python train.py --encoder_arch="vit" --model="masked image model" --train_examples=203450 --image_size=32 --method="mae" --encoder_norm_position="pre" --encoder_activation="star_relu" --encoder_fused_qkv=true --encoder_bias="all" --encoder_parallel_block=false --encoder_patch_size=[2, 2] --encoder_layers=6 --decoder_layers=3 --epochs=19.4 --weight_decay=0.1
Rows from block 3 of the encoder of a small masked image model, named by matrix and row number. Rows with one number belong to one neuron. Each number is 500 + 25 x the weight over its row's rms, rounded and kept within 0 to 999. All counts start at 0. Numbers have three digits each.
Before each neuron's rows are labels from the 100 images, of 14848, where the neuron reaches its highest value: "strongest on" is what is common among them. Only what is clearly more common there than usual is listed. The data: regions of photos with short descriptions (Visual Genome).
# fc1: MLP up (encoder.blocks.3.mlp.fc1.weight, 768x128), inputs 64-127
# fc2: MLP down (encoder.blocks.3.mlp.fc2.weight, 128x768, transposed), outputs 64-127

strongest on: text has "sign"
fc1.673:510533521495547524525509510507530436531497542485498535484508491460516469452504512517469505509494497523543501551491477467492469518513529500482511501473495453513528491496465486512504517486452553
fc2.673:494496505508504500502518491487487515441525463499504479493519495496504510530561461550548501480471490469499503508553456516484491497527507487515517482469529531480460496466519491531487507509530488

strongest on: text has "white"
fc1.190:567485534510517518521466489514472501500510512542503481517492489447490459504487493467459524490511520539451497522495505492535539490499440524510542497494515474488471474484499499498504549469510485
fc2.190:475501538465496515487455518485555462494508486509509501450468496568495504489519445507502548495500513491504519493513512501502494482474510494486510523538491502518471513475507541449499476497500430

strongest on: text has "sign"
fc1.162:457551499467499550495485473480507481479443472500489485538520490530523489516523488487505500485515467508522523511452495497495527500533501517503506498450517462512503530505523525533485489540470521
fc2.162:522523517501522476492489493547486522458518503475543518511531467443484469476511522476457487462471501500527485511514464517472486523516485438497504511487495506461520463475464518489495510522517484

strongest on: text has "man"
fc1.151:460498512469475508511502513485490488482466472542503448537512493519500510526514507509513513485498493517513500437536479458544575537527509482493495508471502471466524495504465500475489478515474479
fc2.151:578492473504487489457516493523518490535551488498473511503500503482530472510494516500489495484540502499541461505502463492519474487549467432502536500535509485477536514505490508478527496501494457

strongest on: text has "white"
fc1.543:489464504511537491523522485543549502482521501522472526491524477513511520543495486485493504438529493507479469479482517526501505446471481521505496516482531511473515480504515489511494499492484526
fc2.543:501506553481488490499484534453474481523469510512532506490489523518511541407523474541488534539502482503523451516472528502487502462484497495550507474491463513496484527531471517515522494509519497

strongest on: text has "sky"; text has "blue"
fc1.481:463511485514508466490460515487499489448510472516555495463524522514526484489478515495499526551498455509513503536519501456465508543493487474471563478513481497530490533505543486496516481548525484
fc2.481:505516487450505499454516503514532500562468519514507474551466522490481527511499520530471512485531536522484469459555492534485524485525466483518488499499493521515508474479463499494507527468497468

strongest on: text has "sign"
fc1.323:496484493459515545524525483510492542514501489469457471488491504503529496523491486472516476524518494498487475502526490487508494548499432494500489483512485491486482552480540473533495543507468496
fc2.323:472565513464478461485515503496525459475496511517533536511531493481487458511523485503480519524511527483502522540454523537463481489495477524489491461524479557504520506512480539529524492536484451

strongest on: text has "man"
fc1.171:529480536501518517508520508474489488433454488505518492520468491468499512514489492502474472533520510516487559509476527457488526499457483502533472451508533492504480483481507479454492474484506477
fc2.171:491517471473516519481508507529464465530520473531435538503474500495490493528501495481472529516532531499462483507551477481506510498496479556521510539497507475487507499499486484527471468492527524

strongest on: text has "sign"
fc1.760:519487525499518525490549484523510490471487494466473508476524513526504451483497502518498483499521500461533487546486465492528502503491470488553518521512524495491514517542471519488509481500486503
fc2.760:477532526458480542526498533507507516491510552502473562466529438469455489520534483503483512475486474529503496468478512476473500464504512489500531514460512476443521484520527518527457546531493491

strongest on: text has "man"
fc1.458:517501492470499536476483477533491461474513483465470488533487471553473509469532472518527488513521476503466521477470533535482528490497513476542509540467519453459515477522480502485547532472447507
fc2.458:464524490511513512501519472528507465444499484515489492523499493464485502471477477497465487486521524488498529514542465501518516551513522480499481513545469483485544491442451505475521509504548478

strongest on: text has "sky"
fc1.470:474488499480480502489496480474514514528534505481510480524507480498540496454462527459480532519479502506511462472490492507518513474510465527517501498502490522497499486508543504496485517498500534
fc2.470:516520507500467485476530475512508477456481486496494560477500525541456518487530531471540447491526481505514514517527501507479433487532508458494467508473501473536522478532524528450458511494504509

strongest on: text has "man"
fc1.262:506489489445550516493492488474506448469490481493501506514490493477475527479519476480496519509558484550497536506497500506473488503498542486510482487535560512457455525524483495493530441510546464
fc2.262:483526495452497506498517532524476546470495467512508529447454494489483472476494493499487451513493534511502502492518480524560530456529490518473523514464489509491558455518520491536491497484536528

strongest on: text has "sign"
fc1.436:514460529542528534537513461541475453475493528494427488510505503531488492507477472469496502497549499517508521535444494487489484483514518472518534537504525519491471511501509494511532472474483504
fc2.436:517489514512507502547524470492509551515500503528456542473475501471460507491508493507548460516483521566535528496482510484459475502487481484540505517481508476476503474483520510508475505530515500

strongest on: text has "tennis"
fc1.652:457512493502547478519515531520532459461494523494510488529527464484478575501482491505490532499444484523509521526511477476481498532477468517526512476463488514461470543494512499431564504491511504
fc2.652:471539515470569501506491511520479481461495486532492539466497528509485453454506488490454480460493469530512510492545494538540512505500521494501496500478525492516486550466533508510513499489537541

strongest on: text has "sign"
fc1.420:501499494488519478467494471489479504469487503475522489537528557469527490487449508499497473501501504481541505536506510484488534490509505513552456500470527505528539522488508486516517490482488558
fc2.420:470471501474493524539478508508490489509474543516489514501514503546450538529465484530492497488514503531488495499509464513480506460458503499474494486507499500536463472501470490490499546500494497

strongest on: text has "tennis"
fc1.718:532503553536499493512464465516469466447503474490511448506508502514451520518483484494459452508485522501490531500478506489473500515479462493514526504506535474517455471485493486502519515510526478
fc2.718:504519471499513485476550544513503430506500533485482495509507508524480471511461497527534499531512518524521457539530486503499471452509460510503488522523482517549500531507496482527510533492503515

strongest on: text has "man"; text has "tennis"
fc1.336:466484486454561498527534509512543485510464498492449493484525456464550532500494455479480489515516497488483518527485485507448527516513512516566500511498510493490467503505491503485492475553543507
fc2.336:521492497473540506482527503467482535492501492464525482516543478512514520526500489521547513505506505487470489473498475464520464427487494528524513505494480513466495478478498528526525521494511473

strongest on: text has "sign"
fc1.683:486489493504524494516510524512506508445516554490499539532496497546539515479496532473503473473536495499489526532501505490500511459495466512503543476473546484536507532481477457489513514493512534
fc2.683:491566509517454528510491501506502525497495499507513522535533460473481513498478497551489497488531518497469503467516490527494476498481509471505484507506522470533487489462495516516474534530489465

strongest on: text has "black"
fc1.764:508519530475507471471485479479523502441556502450486566488503491537518522508526469518504468526485459502534491481536502507441505476493485518513483531563476496494527505469474514530494503546509475
fc2.764:461450533502506519528504490524484530494512473500501486466446477501529517516505505488490492531484490537464521521452528481522543510467531455534467492465531493528509483489520510451489499458501513

strongest on: text has "zebra"
fc1.645:478525487482521496496489502501487514509467535515540500510519526523543486484516516494530464514546503547458519531529496485458525473495496494459461480503512460515508496464483479501482536481498473
fc2.645:468474465551477511546492463494490491512539486495513501472502506557488500471526501476496518498499510574459484510488499503511462445512487460525488506500504477527499527492485507497534505492521519

strongest on: text has "black"
fc1.679:480522471432520530506467519521499470507494473533492502533501469506531513518514487541500469485476507482506518442528475465517482533512497534492512523474519476461501494520485518499531520504508487
fc2.679:552483465558452500519540526559527469480530511500529479549489509485536459506514515465494533488509531507491480545462471511451508493529508455507502496498509508516504490458461537466515476521493482

strongest on: text has "sign"
fc1.247:520452504470530526462516504510486489489446494516507459496558467486522499485517499492491461520532483506515498516513473484515468461486531464507515499552526493472550535524486493486490500493549496
fc2.247:530512491494564488462512493511493554516522503520505517447519499473466492482514466495471479568473479499482480470560506527490517485481526517509495522491497505511487509536527502563513495481522474

strongest on: text has "sign"; text has "red"
fc1.611:490503498483528466539506514480533484481490540494451506522498457493550471507448492461460498485545519532516543526503497479473501525533476491508518482472524513518518471485487508494528476518488556
fc2.611:486521515481508515535522508494500548496504476522473544489525492468464525498525477540497485471479467501475514454481468522454495481473486536518516517476518523501509507446527534540470541524509518