A small masked image model, trained from scratch.
Model: 2.43M parameters, 32-pixel images, encoder arch vit, encoder patch size [2, 2], encoder width 128, decoder width 128, decoder layers 3.
Training: muon at rate 0.0015, batches of 256.
Data: trained on regions of photos with short descriptions (Visual Genome), 203450 training examples, 19.4 epochs.
Rows from block 5 of the encoder of a small masked image model, named by matrix and row number. Rows with one number belong to one neuron. Each number is 128 + 32 x the weight over its row's rms, rounded and kept within 0 to 255. All counts start at 0.
Before each neuron's rows are labels from the 100 images, of 14848, where the neuron reaches its highest value: "top examples" is what is common among them. Only what is clearly more common there than usual is listed. The data: regions of photos with short descriptions (Visual Genome). In brackets: how many of the 100.
# fc1: MLP up (encoder.blocks.5.mlp.fc1.weight, 768x128), inputs 0-127
# fc2: MLP down (encoder.blocks.5.mlp.fc2.weight, 128x768, transposed), outputs 0-127

top examples: text has "sign" (47)
fc1.148 [163  98 155 137 129 117 110 121  86 102 103  73  87 137 177 126 101 140 146 188 135 194  82 129  59 131 141 124  77 104  84 164 145  36 139 147 135 120 138 118 105  67 141 156 114 210 129 132 185 158 106  69  84 131 103 103 109 136 156  98 113 106 146 121  87 122 135 150  67 108 152 125 192 119  96 203 130 185 105 142 134 129 143  41 123 122 115 120 164 160 130 154 118  85 147 103 124  99 111 131 127 174 124 173 105 138 169 153 122  89 190 158 143 108 120 174  97 135 175 157 121 132 148 141 109 131 132 142]
fc2.148 [ 97 145 202 114 173 111 127 115 114 142 129 143 160 155 155 158 110 125 132 103 123  66 174  86 121 150 132 106 146 126 105  89  98 194 114 198 106 174 113 107 166 123 161 158 143  82 116 103  82  95 188 134 179 118 122 115  80 127  90 131 125 102 110  63 185 142 110 103 177 125 125 106  81 113  96  79 155  96 146 117 109 104 135 174 111 116 171 132  86 163 143  96 171 160 166 123 186 126 147 150 105  75 167 109 183  72  99 101 109 137  66 111  85 165 112 135 172 109  85  60 102 100 113 103 138 147 116 103]

top examples: text has "sign" (31)
fc1.572 [127 109 109 155 161 135 121  92 129 107 159 116 155 181 135 159 174 118 106 171 149  72 185 146 104  72 102  94 102 177 141 141 144 177 103 136  96  93 191 176 145 133 153 176 118 145 104 128 143  89 184 120 161  96 122 178 121  84 131 115 136  68  99 133 100  98 112 107 111 127 113 135 200 170 124 143 106 130 158 137  94  45 104 102 107 109 117  88 131 115 163 152 101 106 170 176 144 121 101 123 148 117  94  96 154 145 178 135 148  72  91 112 170  93 132 114 131 139 130 110 106  95 168  57 230 106  91 157]
fc2.572 [154 157 194 108 119 119 139 186 149 168  81 113  89 101 154 123  36 139 116 105  95 184 131 148 121 180 118 137 142 145  87 112  93 114 177 133 130 154  72 128 142 115 110 153 196 125 110 109 142 108 100 159 139 131  96 130 138 125  93 111 111 152 186 100 139 173 117 135 114  87 102 120  85  97 175 111 146 133  63  78 185 134 148  60 156 112 158 167 136 135 109 135 118 150 107 105 134 119 171 155 121 126 171 112 105  87 116 177  94 155 178  93  93 127  85  97 146 131 163 131  94 171 109 213 109 199 164 100]

top examples: text has "man" (27)
fc1.664 [116 122 129 135 140 112  54 139 136 145 116 165 119 181  69 139  91 127 162 121  98 147  66  35 116 162 114  43 112 131 129 126 152 164 107 161 158 104 125 155  93 122  97 189 189  46 142 112 115 190 133 167  80 125 144 103  93 113 173  61 146 130 106 110 114 144  74  93  98 153 130 142 143 125 173 143 171 112  90 160 102 130 129 128 170 132 145 102 130 156 136 108 116 142 136 142 138 191 106 142 133 177 137 136 182 144 153 112 184 150 108  84  94 122 107 119 137 145  90 207 164  97 131 143  83 122 146 129]
fc2.664 [112 151 138 123 115 127 227 122 131 106 160 102 144  66 184 145 109 140 136 164 117  78 185 174 179  86 128 165 147  79 151 159 113 129 131  82 106 132 101  86 216 138 109  90 136 141 101 215 196  85 151  75 141 150 123 176 104 104 115 139 129 144 148 139  88 107 195 130 122 136 165 124 118 156 123 148  89 136 148 134 138 126 158 136 129 103 118 130 105 100 131 158 153 154 113 103 127  85 130 109 144  67 102 110  75 110 113  93 112  80  99 162 157  83 156 145 105 108 118  92  76 143 158 177 109  94  74 161]

top examples: text has "white" (28)
fc1.732 [149 130 119 124  83 140 124  86 115 114 151 128 105 150 102  80  68 129  96 120 169 158 117 134  62  89 149 159  84 114 137 150 116 115 131 118   0 134 123 144  98 137 126 131 142  89 138 110 161 108 131 106 136 113  92 112  95 142 112 167  91  97 182 117 163 192 197 161 155 155 139 111 146 123 166 102  74  84 181 152 126 137 134 126 126  89 117 114  98 155 101 124 107 148 141 161 145  86 135 104 185 151 152 147 142 108 179 158  75 144 157 139 100 123 158 120 173  35 132 186 152  86 151 130 168 190 137  93]
fc2.732 [123 154 115 134 157 110 121 154  81 155 136 157 164 111 142 153 115 123 135 122 107  93  98 118 137 174  86 111 141 168 152 110  84 159 150  87 197 173  95  69 124 106 114 148 105 174 103 148  75 163 121 138 134  93 105 117 118 139 132 111 187 180 117 143  83 115  71 149  78 140 175 116 118 122 151 156 139 216  85 104 141 117  72 116 157 165 115 174  98  86 160 155 133  85 142 124 104 130  65 119  83 119 129 119 149  93 120 103 193 114  98 155 183 111 160 171  75 225 125  69  91 154 141 153 126 116 150 142]

top examples: text has "white" (28)
fc1.208 [113 108  62 124 142 126 157 141 132 133 108  84 103 107 106 135 125 102 131 102 168  82 154  81 112 171  98 130 217 131 102  84  80 115 135 141  95  97 153 126 153 136 108 115  75 105  74 121 133  57 136  95 119 165 142 136  77 130 150 125  96 120  99 134 165 101 153 129 166 162 142 172 146 158 168 150 135 140 134 105 160 158 130 107 105 135 124 160 168  89 113 179 168 185  44 158 127 182 109 102 157 128  72 172 134  54 133 169 147 150 171 127 143 153 130 126  71 169  68 142  79  80 168 161 174 137 123 143]
fc2.208 [115  93 104 191 119 148  90 108 165 118 113 108 129  97  80  83 155 122 129  92 168 190 144  89 106 124  85 169 145 127 114  78  86 181 105 114 118 157 107 123 151 161 103 126 128 151 119 115  95 173 125  98 181 161 114 158  72 104 164 113  82  88 123  97 139 124 194  98 140  84 124 153 231 141  98 109 151 100 153 194 127 208 165 132 145 114 130 112 168 140 133  78 146  95 146  82 110  98 148 146  84 182 129 176 152 149 123 141 113 124 115 205 118 145 129 109 152 126  95 142 122 121 119  75 134 186  91 111]

top examples: text has "sign" (32)
fc1.199 [144 145 123  83 105  98 178 164 138 112 119  66 151  99  98 163 184  91 116 151 210 150 123 176 135 122 239 197 117 131 101 169 130 116 129 146 105 104 203 165 111 123  92 130 160 156 146 166 136 133 144 145 112 118 137 111 115 125  94 180  85  78 142 137 131 183 140 104 106 105 121 158 112 171 117  91 156  88 125  67  63 140  99 177 147  99 101 150 180  97 106  96  88 141 119 124 131  65  96  97  87 137 109  92 113  97 111 142  72  96 121 101 152 180 152 122 137 102 121  80 145 122 113  97 119 131 117 132]
fc2.199 [ 99  95 153 107 100 132 122 123 148 172 120 163 121 111 128 135 133 164 148  47 109  85 112 164 152 104  91  72 105  63 155 101 157 131  87 119 141 133  34  70 112 147  86 128 150 111  93  65 142 110 127 168 113 146 188 124 129 129 172 113 136 130  95 193 158 110 139  56 173 208 151  78 163 122 125  97  95 175 161 115 160 134 143 111 103 128  97 133 111 162 142 158  93 159 126 126 118 163 115 145  76 121 140 192 164 164 111 118 125 139 115 191 102 155  93 124 133 113 140 159 134 126 135 171 121  80 166 186]

top examples: text has "sky" (39); text has "blue" (31)
fc1.79 [155 120 125 113  99  81 114 115 125 129  93 145 103 122 118 118 121 108 141 112 125 131 177 143 145 135  92 153 118  64  94 135 159 115  97 146 160  88 135 158 160 166 106 123 139 119 128  99  69 147  74  89 149 179 135 181 114 122  71 198 118 134 177 212 157 161 158 110  86 136  82 160 171 118 136 109 218  92 174 114 111 150  65 160 135 112 149 174 127 127 140 177 117  87  75  79 158  97 128 178 147 105 177 147  87 192 119 114 137 144 154 155 121  91 185  66 113 134  86 123 123 103 131 132 167 128  85 139]
fc2.79 [121 150 109 149  83 151 136 134  83 102 124 100 124  93  67 156 121 110 107 136 170 150  35 119 176 112  90 116 138 184 140 147 124 194 109  66 147 114 172 132 147 169 130 159 150 116 105 122 125 105 163 127 150 130 146  98 160 135 173 119 155 124 101  91  94 115  86 137 199 172 183  95 107 125 131 119  93  98 150  95 176 146 104 123 132 172  87  83 120  99 108 113 148 190 133 171 115 119 106 100 165 194 163  57 161  74  87 127 144  86 166  43 129 121 119 168 114 119 155 105 147 146 120 177 101 141 148 146]

top examples: text has "green" (27); text has "grass" (25)
fc1.60 [ 91 164 154  77 126 120 112 166 182 133 158 138 148 154 161 148 104 176 120 118 141  82 110 129 144  93  90 228 161 124 120  83 128 164 128 104 149  68 112  63 157 103 138 197 121  59 126 116  85 146 118 131 102 202 165 112 132 113 195 165  95 150 137 136 111 122 124 150 136 144  74  65 134 105  64  96 130 136 102 120 101 132 128 101  99 156 163 163  96 141 122 180  79 195 178 100  93 119 127 124 162 161 150 145 120 119 119 133 168 138 103 119 161 157 165 137 111 102 161  67 127  81 158 104  99 114 143 122]
fc2.60 [136 167 102 173 126 141  88 111 135 128  72 130 140  94 118 130 120  86 126 130 137 178 158 148 110 129 163 125  93 120  97 170 143  96 107 108 123 158 156 159  97 167 148  63 151 176 139 147 179  60 138 127 168  47  46 157 127 134  87 160 158  87 131 125 151 143 163 120 147 161 155 142 118 134 127 141  87 151 169 151 138  92 163 129 124 149 106 111 139 109 160  97 157  33  80 133 170  86 173 183 127  64 123 117 127 181 123 157  91 162 132 126 128  71  63 141 139 194  86 147 101 101 110  95 157 118 112 123]

top examples: text has "sign" (38); text has "white" (31)
fc1.601 [118 155 153 148  90 116 144 148  88 127 149 147 162 194 153  82 124 157 132  66 146 178 136 207  96 170 128 193 116 122 137 145 167  68 103  77  80 192 129 126 139 150 133 118 127 137 118 123 174 180 163  76 157 177  59 160 117  77 132 110 110 140 106 134 120 139 108  90 123 155 130 123 117 137  70 127 127 132  97 151 165 151 119 113 173 138 167 114 104 155 107 156  98 201 161  81 161  89 137  67  81  91 159 151  87  93 191 168 143 146 115 146  75 154 107 150 125 133 112 149 116 106 120  76 106 109 100 140]
fc2.601 [122 125 109 107 117 171 151 135 163 162 111 109  63 154 126 125 102 124 158 182 114 139 186 144 129  68 114 181 136  57 141 193 155 148  84 144 134  98  90 131 105  48 135  92 162 125 116 131 158 136 143 125  96  87 171 119 145 136 118  97 161 119 175 136 167 139  65 143 115 117 129  69 155 158 135 121 107 140 122 197 147 107 104 133  46  77 187 120  87 161 155  81 168  82  85 159 172 101 148 109 121 107 141 173 144 118  99 126 108 128 107 161 202  79 160 117  97 103 130 136 147 163  97 147 102 172 109 140]

top examples: text has "sign" (26)
fc1.147 [165 136 141 138 181  87 118  78  91 130 137 145 121 152 176 162 122 142 162 140 166 174  77 160 131 156 133  98 166 172 119 108 124  88 105 112 125 137  95 153 111 142 149 109  50 161 109 127 151 124 117 111 184 127 110 127 164 175 144 200  78  99 123 132 170 128 119  71 124 147 189 139 114 156 108 158 167 136  94 147 131  99 145 105 128 129 145 103 129  84  64  84 121 101 149 104 158  66 132 109  87 104 109 188 149 101 168 158 138 164 147 162 119 102  76 120 129  72 105 148 209  98 208 105 144 106 155 188]
fc2.147 [ 97 121 144 128 109 172 105 178 168 124 108 104 146 122 106  92 138 110  90 114 107  68 171  99 123 122 120 130  87  75 112 151 133 179 162 171 120 120 153 110 153 106 106 167 202 112 124 130 115 132 136 128  54 128 137 129  80 107 110  68 182 162 134  95  95 135 133 186 125  99  75 104 149 105 124 119  86 136 145 114 125 150 127 142 118 123 117 168 161 183 188 188 160 128 132 158 100 182 117 143 178 156 159  91  98 137 100  96 120  83 108 103 166 179 153 127 135 190 150 125  53 159  45 141 102 156  90  70]

top examples: text has "sign" (39)
fc1.638 [ 82  49 131 144 128 144 183 104 181 113 151 135  96 140  90 137 167 150 137 167 120 116 126 107  81  47 116 126 175 163  81 106 122  98 211 193 114 112 168  94 121 192 131 143 122 111 103  99 141 117 125 190 130 127 133 136 106  91 154 127 120 118 144 101 135 103 132 148 117 183 163 129 138 146 100 131  99 152 169 145 115  89 101 138 136 119 115 104 167 101 146 137  86 113 171 119 138 128  92 127 103 107 105 131 104 120  97 146  98 159 100 107  53 189 112 151 161  86 103 180 120 186 219  99 143  82  93 186]
fc2.638 [ 95 156 139 197  90 138 112  73  83 161  95  89 144 124 144 155  94  99 131  61  96 102 145  97 136 191 129 129 141 210 105 138  81 115  79  89  87 124 107 195 156 128 111 128 122  84 113 105  92 163 135  85 186 126 178  81 159 176 129 105  96  83  88  63 146 124 146 125 162  97  50 152 186 111 138 141 124 122 118 167 123 185 114 151 154 103 153 140 148 172 137 129 100 108 160 114 137 139 129 137 152 147 163 152 149 127 112 115 172  42 159 133 160  88 134 162  93 124 157 129 135 139 133  91 112 139 151 163]

top examples: text has "black" (25)
fc1.354 [116 115  28 107 105 118 101 124 177 105 130 153 103 130  76 195 183 119 145  36 128  99 121  93 151 157 155 128 151 116 159  98 144 169 123 105 131 135  81 100 133 106 122 120 114 101 188 161 128  93 166 117 100 147 111 131  99 168 112 155 142 132 161 182 177 191  80 163 129 139 103  57 194 161  96 110 147 105  72  72  99 129 151 147  62 106 197 151 125 129  74 159 110 124 118 137 161 145 122 110  70 188 128 111 112 127 117 163 111 143 115 104 160  98 148 118 112 154 152 100 158 144 130 129 101 146 147 133]
fc2.354 [114 153 195 154 151 111 121  77  90 112  73 101 161 110 153 112 104 176 123  89 116 178 133  96 139 135 143 153 101 131 103 124 158 115 140  82 140  89 153 153 135  90 103 143 140 212 106 111  91 144 143 104 177 108 107 109 170  59  98 138 107 144 136  93  91  96  98 116 116  91 112 202 158  96 148 200  98 146 174 117 157 129 117 119 211 122 102 101 115  84 178 170 127 155 136 104 156 132  98 140 108  39 122 141 158 123 159 156 172  91 162  76 165 166 141 122  98 162 122 144 130 110 130 152 176 119  87  87]

top examples: text has "sign" (37)
fc1.697 [124  73  86 148 123 127 126 173 108 105 166 126 155  83 152 115 158 142 126 107 125  73  84 141 158  92 178 111 128  99 158 160 106  65 136 171 120 141 148 109 161 153 142 100  82 165 117 161  52 120 126 157 186 152 209  99 115  88  70 152 163 126 145 202 141 121 113 163 162 136  90 158 118 154  72 125 115 111 122 113  85  74 110 140 130  94  95 140 126  87 111 114 139  65 158 100 185 134  89 186 164 135 123 165  98 147 158 142 139 123 138 112 147 137 166 114 111 105 188 126  83  78 181 138 141 155 136  68]
fc2.697 [129 112 141  89  84 100 174 110 105 149  59  84  99 161 111 173  86 132 133  75 135 119 165  80 122 134 143 171 153 137  74 155 127 184 123 150 175 119 149 162 205  97 101 145 159 141 106  98 204 174 128 111 108 169  83 127 156 147 140  65 104 156 147  91 167  96  91 172 139 116 115  97 145 107 144 134  92 168 175 112 139 136 123 164 159 124 185 129 132 149 111  95 108  96  77 133 155  75 125 135  95  81 170 119 137 155 194 115 109 154 146 144  73 176  98 109 107 118 110 154 133 139 118  39 132 101 129 149]

top examples: text has "horse" (27)
fc1.14 [157 127 154 118 156 158 112 142 167  95 153 114 109 172 118 175 217 139 113 131 146  85 121 156 128 174 107 125 119 142 110 173 138 116 178  75 151 106 122  84  72 147 133 128 134  83 119 173  97 136 134 157 165  78 123  97  95  80  85  86 176 190 139  82  75 125 180  85  93 124 121 163 162  66 139 142 181 104 136 185  92 145 150 116 163 132 160 134 172  45 116 132 130 135 128 129  99 147 153 152 146 142  83 146 156 116 143 116 104 181 124  69 138 121 182  98 120 148  65 122 146 154  78 131 108  76 106 145]
fc2.14 [143 148 142 115 125 104  80 125  82 117 166 130  84 125  83 127 101 140 116 139 138 147 121 137 122 113 121  91 120 175  89 181 108 124 131 198 179  92 117 149 153 136 195 156 179  91 122 134 105 181 151 146 202  78 113 136  82 127 117  80 134 119 127 144 107 149 100 108 129 148  43 178 112  88 143 150 146 120 108 145 105 168 114  96 127 107 127 145 145 127 104 119 121  32 151 144 131 124 151 144  75 143 132 135 154  79 141 146 122 124 199 109  81 178 130 149  37 171 129 121  97 106 186 138 111 194 187 126]

top examples: text has "blue" (28)
fc1.464 [102 124 153 152 165  77  99 164 140 114 160  99 149 121 160 107  99 118 102 142 144 160 193 181 170 145 110 111 102 112 173 149 104  75 149  86  89 113  67 153 147 120 105 103 125 104 107 116  97 208 176 106 126 185 116  94 114 140 157 180  91 141 153 138 134 191 173 114 149 205  75 136 126  68 159 108 131 154 132 100 127 118 128 133 150 112 158 132 112 100 149  54 191 153 134  44 149 140  73 182 122 153 180 116 117 157 123 136 165 105 143 108 151  96 163 130 138 174 120 121  90 139 147  78  89 113 139 111]
fc2.464 [157 155 116 113 102 147 148 135  98 147 116 163 107 130  78 107 150 126  89 136 186  76  67 132 134  99 126 110 151 132 138 139 151 161  69  64 204 138 200 113 145 155 121 127 130 132 156 124 144  40 115 113 124  89 154 134 152 130 103 120 200 148 137 162 116 114  80 114 139  80 187 133  86 217 131 143 139 103 156 152 165 127 145 172  82 155  58 164 107 116 102 129 119 165 119 191 111 127 119  88 155 117 127 112  96 170 114  83 122 144  71 108  72 157 131 121 153  83 130 142 155 157  87 183 160 141 111 128]

top examples: text has "sky" (26)
fc1.624 [140 220 149 132  90 136 178 159 167 173 127 130 144 134  74 144  60 121 149  71  83 127 191 134 136 130 173  94 132 168 130 105 110 116 129  96  71  87 176 211 144 115 188  93 189 148 175 124 119 139  92 112  98 144  99 121 142 110 101 130 128 158 151 111 139 122 144 137 134 145 113 157 106  86 146 133 160 131 135 158 132 140 103 163 183  87 178 127  84 115 122 107 147 171 173  82 132 129 115  92 182  65 134 115 180  96 108  60  79 130  79  58 111 147 123  91 135 113 116 126 107 129 114 133 129  96 111 107]
fc2.624 [ 80  24 125 108 120 138 104  94 140 114  76 126 126 134 107 120 201  97  89 155 190  97  93 135 156 119  70 148 160 123 168 129 147 120  74 116 174 137 114  98  72 175  53 154  87 112 104 122 113 120 150 156 157 129 173 110 100 106 139 161 134  96 111 189 145 125  99 138 106 183 132  95 156 170 156 125 149 120 146 100 148 177 121 128  74 148  93 112 125 140 134 102 123 124 102 183  89 152 103 124  76 176  96 115 108 193 140 139 170 117 124 194 191 108 114 147 156 183  93 131 161 123 123 123 111 165 155 145]

top examples: text has "man" (34)
fc1.421 [124  51 142 130 147 123  93 134  90 168  93 143  69 106  84 145 126 133 144 191  99 181  96 179 116 123 125  93 127 150 152 152  82 136 100 114 168 118 138  92  71 110 167 120 122 126 109 111 103 122 102 199 116  79 111  98 143 128 136 126 141 110 111 135 126  91  89 111  94 202 104 198 159 141  58 105 165 163 116  94 119  94  94 128 137 116  95 105 163 114  83 127 141 131 192 157 167 108 162 146 122 131 173 214 113 131 133 126 152 132 146  83 150 167 107  85 159 108 137 166 174 118  77 203 133  99 164 104]
fc2.421 [116 135 162  94  73 141 129 104  95 131 115 101 104 110 144 175 146 105 111  80  84 199 215 105 142 121 136 165 142  37 138 107 196 145 139 131  96 150 109 179 109 122  92 112 117 175 172  62  99 146 104 142 131 106 152 164 120 125 132 160 127 187 139 134  99 135 167 105  89 152 165  93 153 133 151 171  85 118  87 132 125 157 109 146  88 153 141 127 138 105 169  96 120 133 150 145 111 137  97  90 172  83 150 115  85  81 120 147 181 157 155 169 176 140 134 157 146 101 129  71  52 141 136 139  67  99  83 134]

top examples: text has "grass" (25)
fc1.653 [ 99 157  82 155 104 104 112 126 145  92 101  95 120 185  95  74 151 118  93 157  75 156 133 195  82  87 104 126 130 141 147 121 153 119 152 105  99 119 202 129 150 102 171 168 163  97 138 139 133 104 132 145 142  96 148 145 118 183 183 165 134 157 105 191 131 173 144 185 101  64 121  91 125 195  99 151 142 109 132 122 148 154 180 153  88 105  95 154 136 117 149 125 130 129  98  77 167 107 109  88 128 125 152 163 164  94  57 117 117 136 152 164 108 109 157 160 152  93  49 120  78  88 173  85 112 153 109 169]
fc2.653 [154 111 173 120 132 121 135  88 136 188 147 148  78 113 143 156  92 133 187 106 176 124 102  64 161 175 132 122  73  98 127 116 183 143  80 126  97 154  52 144 133  98 130  87 121 150 143 131  91 177  88 125 152 121 170 170  93  60 133  84 155 127  95  93 127 145 116 144 120 174 116 149 136  65 155 126  97 128 130 147 128 105  92 121 119 133  83 134  90 101 107 134 103 107 165 194 128  96 123 197  97 196 106  88 139 178 135 166 123 105 120 132 113 141 100 124 108  87 195 165 132 147  81 166 195 130 177 128]

top examples: text has "man" (26)
fc1.46 [116 151 117 124 120 157  75  91 127 189 159 156 136  86 124  64  97  90  95 141  54 141 174 153 180 189 117  99 123 122 131  80  95 176  91 132 130 106 102 157  99 105 146 128 150 134 139  99 135 156 159 167 140 116  81 124 157 177  41 148 121 162 112 121 162 103  49 175 147 116 143  82 140 132 141  64 141 183 142 111 148 143  79 116 158  82 149 151 128 142 126  83 137  93 129 114 152 165 109 121  86 171 183 176 163 115 109 177 121 204 145  86 151 119 104 124 141 152 155 148 108 105 107 156 143 134  84  98]
fc2.46 [116 103 123 157 100 114 151 147 136  95  95 122 133 144 110 182 186 171  73 142 191 110  97 111 110  98 117 173 152 133 160 134 162  91 137  87 100 138 127 143 130 168  45 126 104 106  74 153 139 128 128 122 158 145 197 131  85 104 185 168 166 147 143 155  87 115 193  89  67 173 135 180 148 174 107 149  91  68 136 151 116 141 115 120 151 132 109 104 127 116 132 134  85 178 116 125  96 100 162 173 185  92  97  52 108 145 150  67 160  82 131 142  97 135 139 109 126 102  80  95 165 161 153  98 126 136 150 171]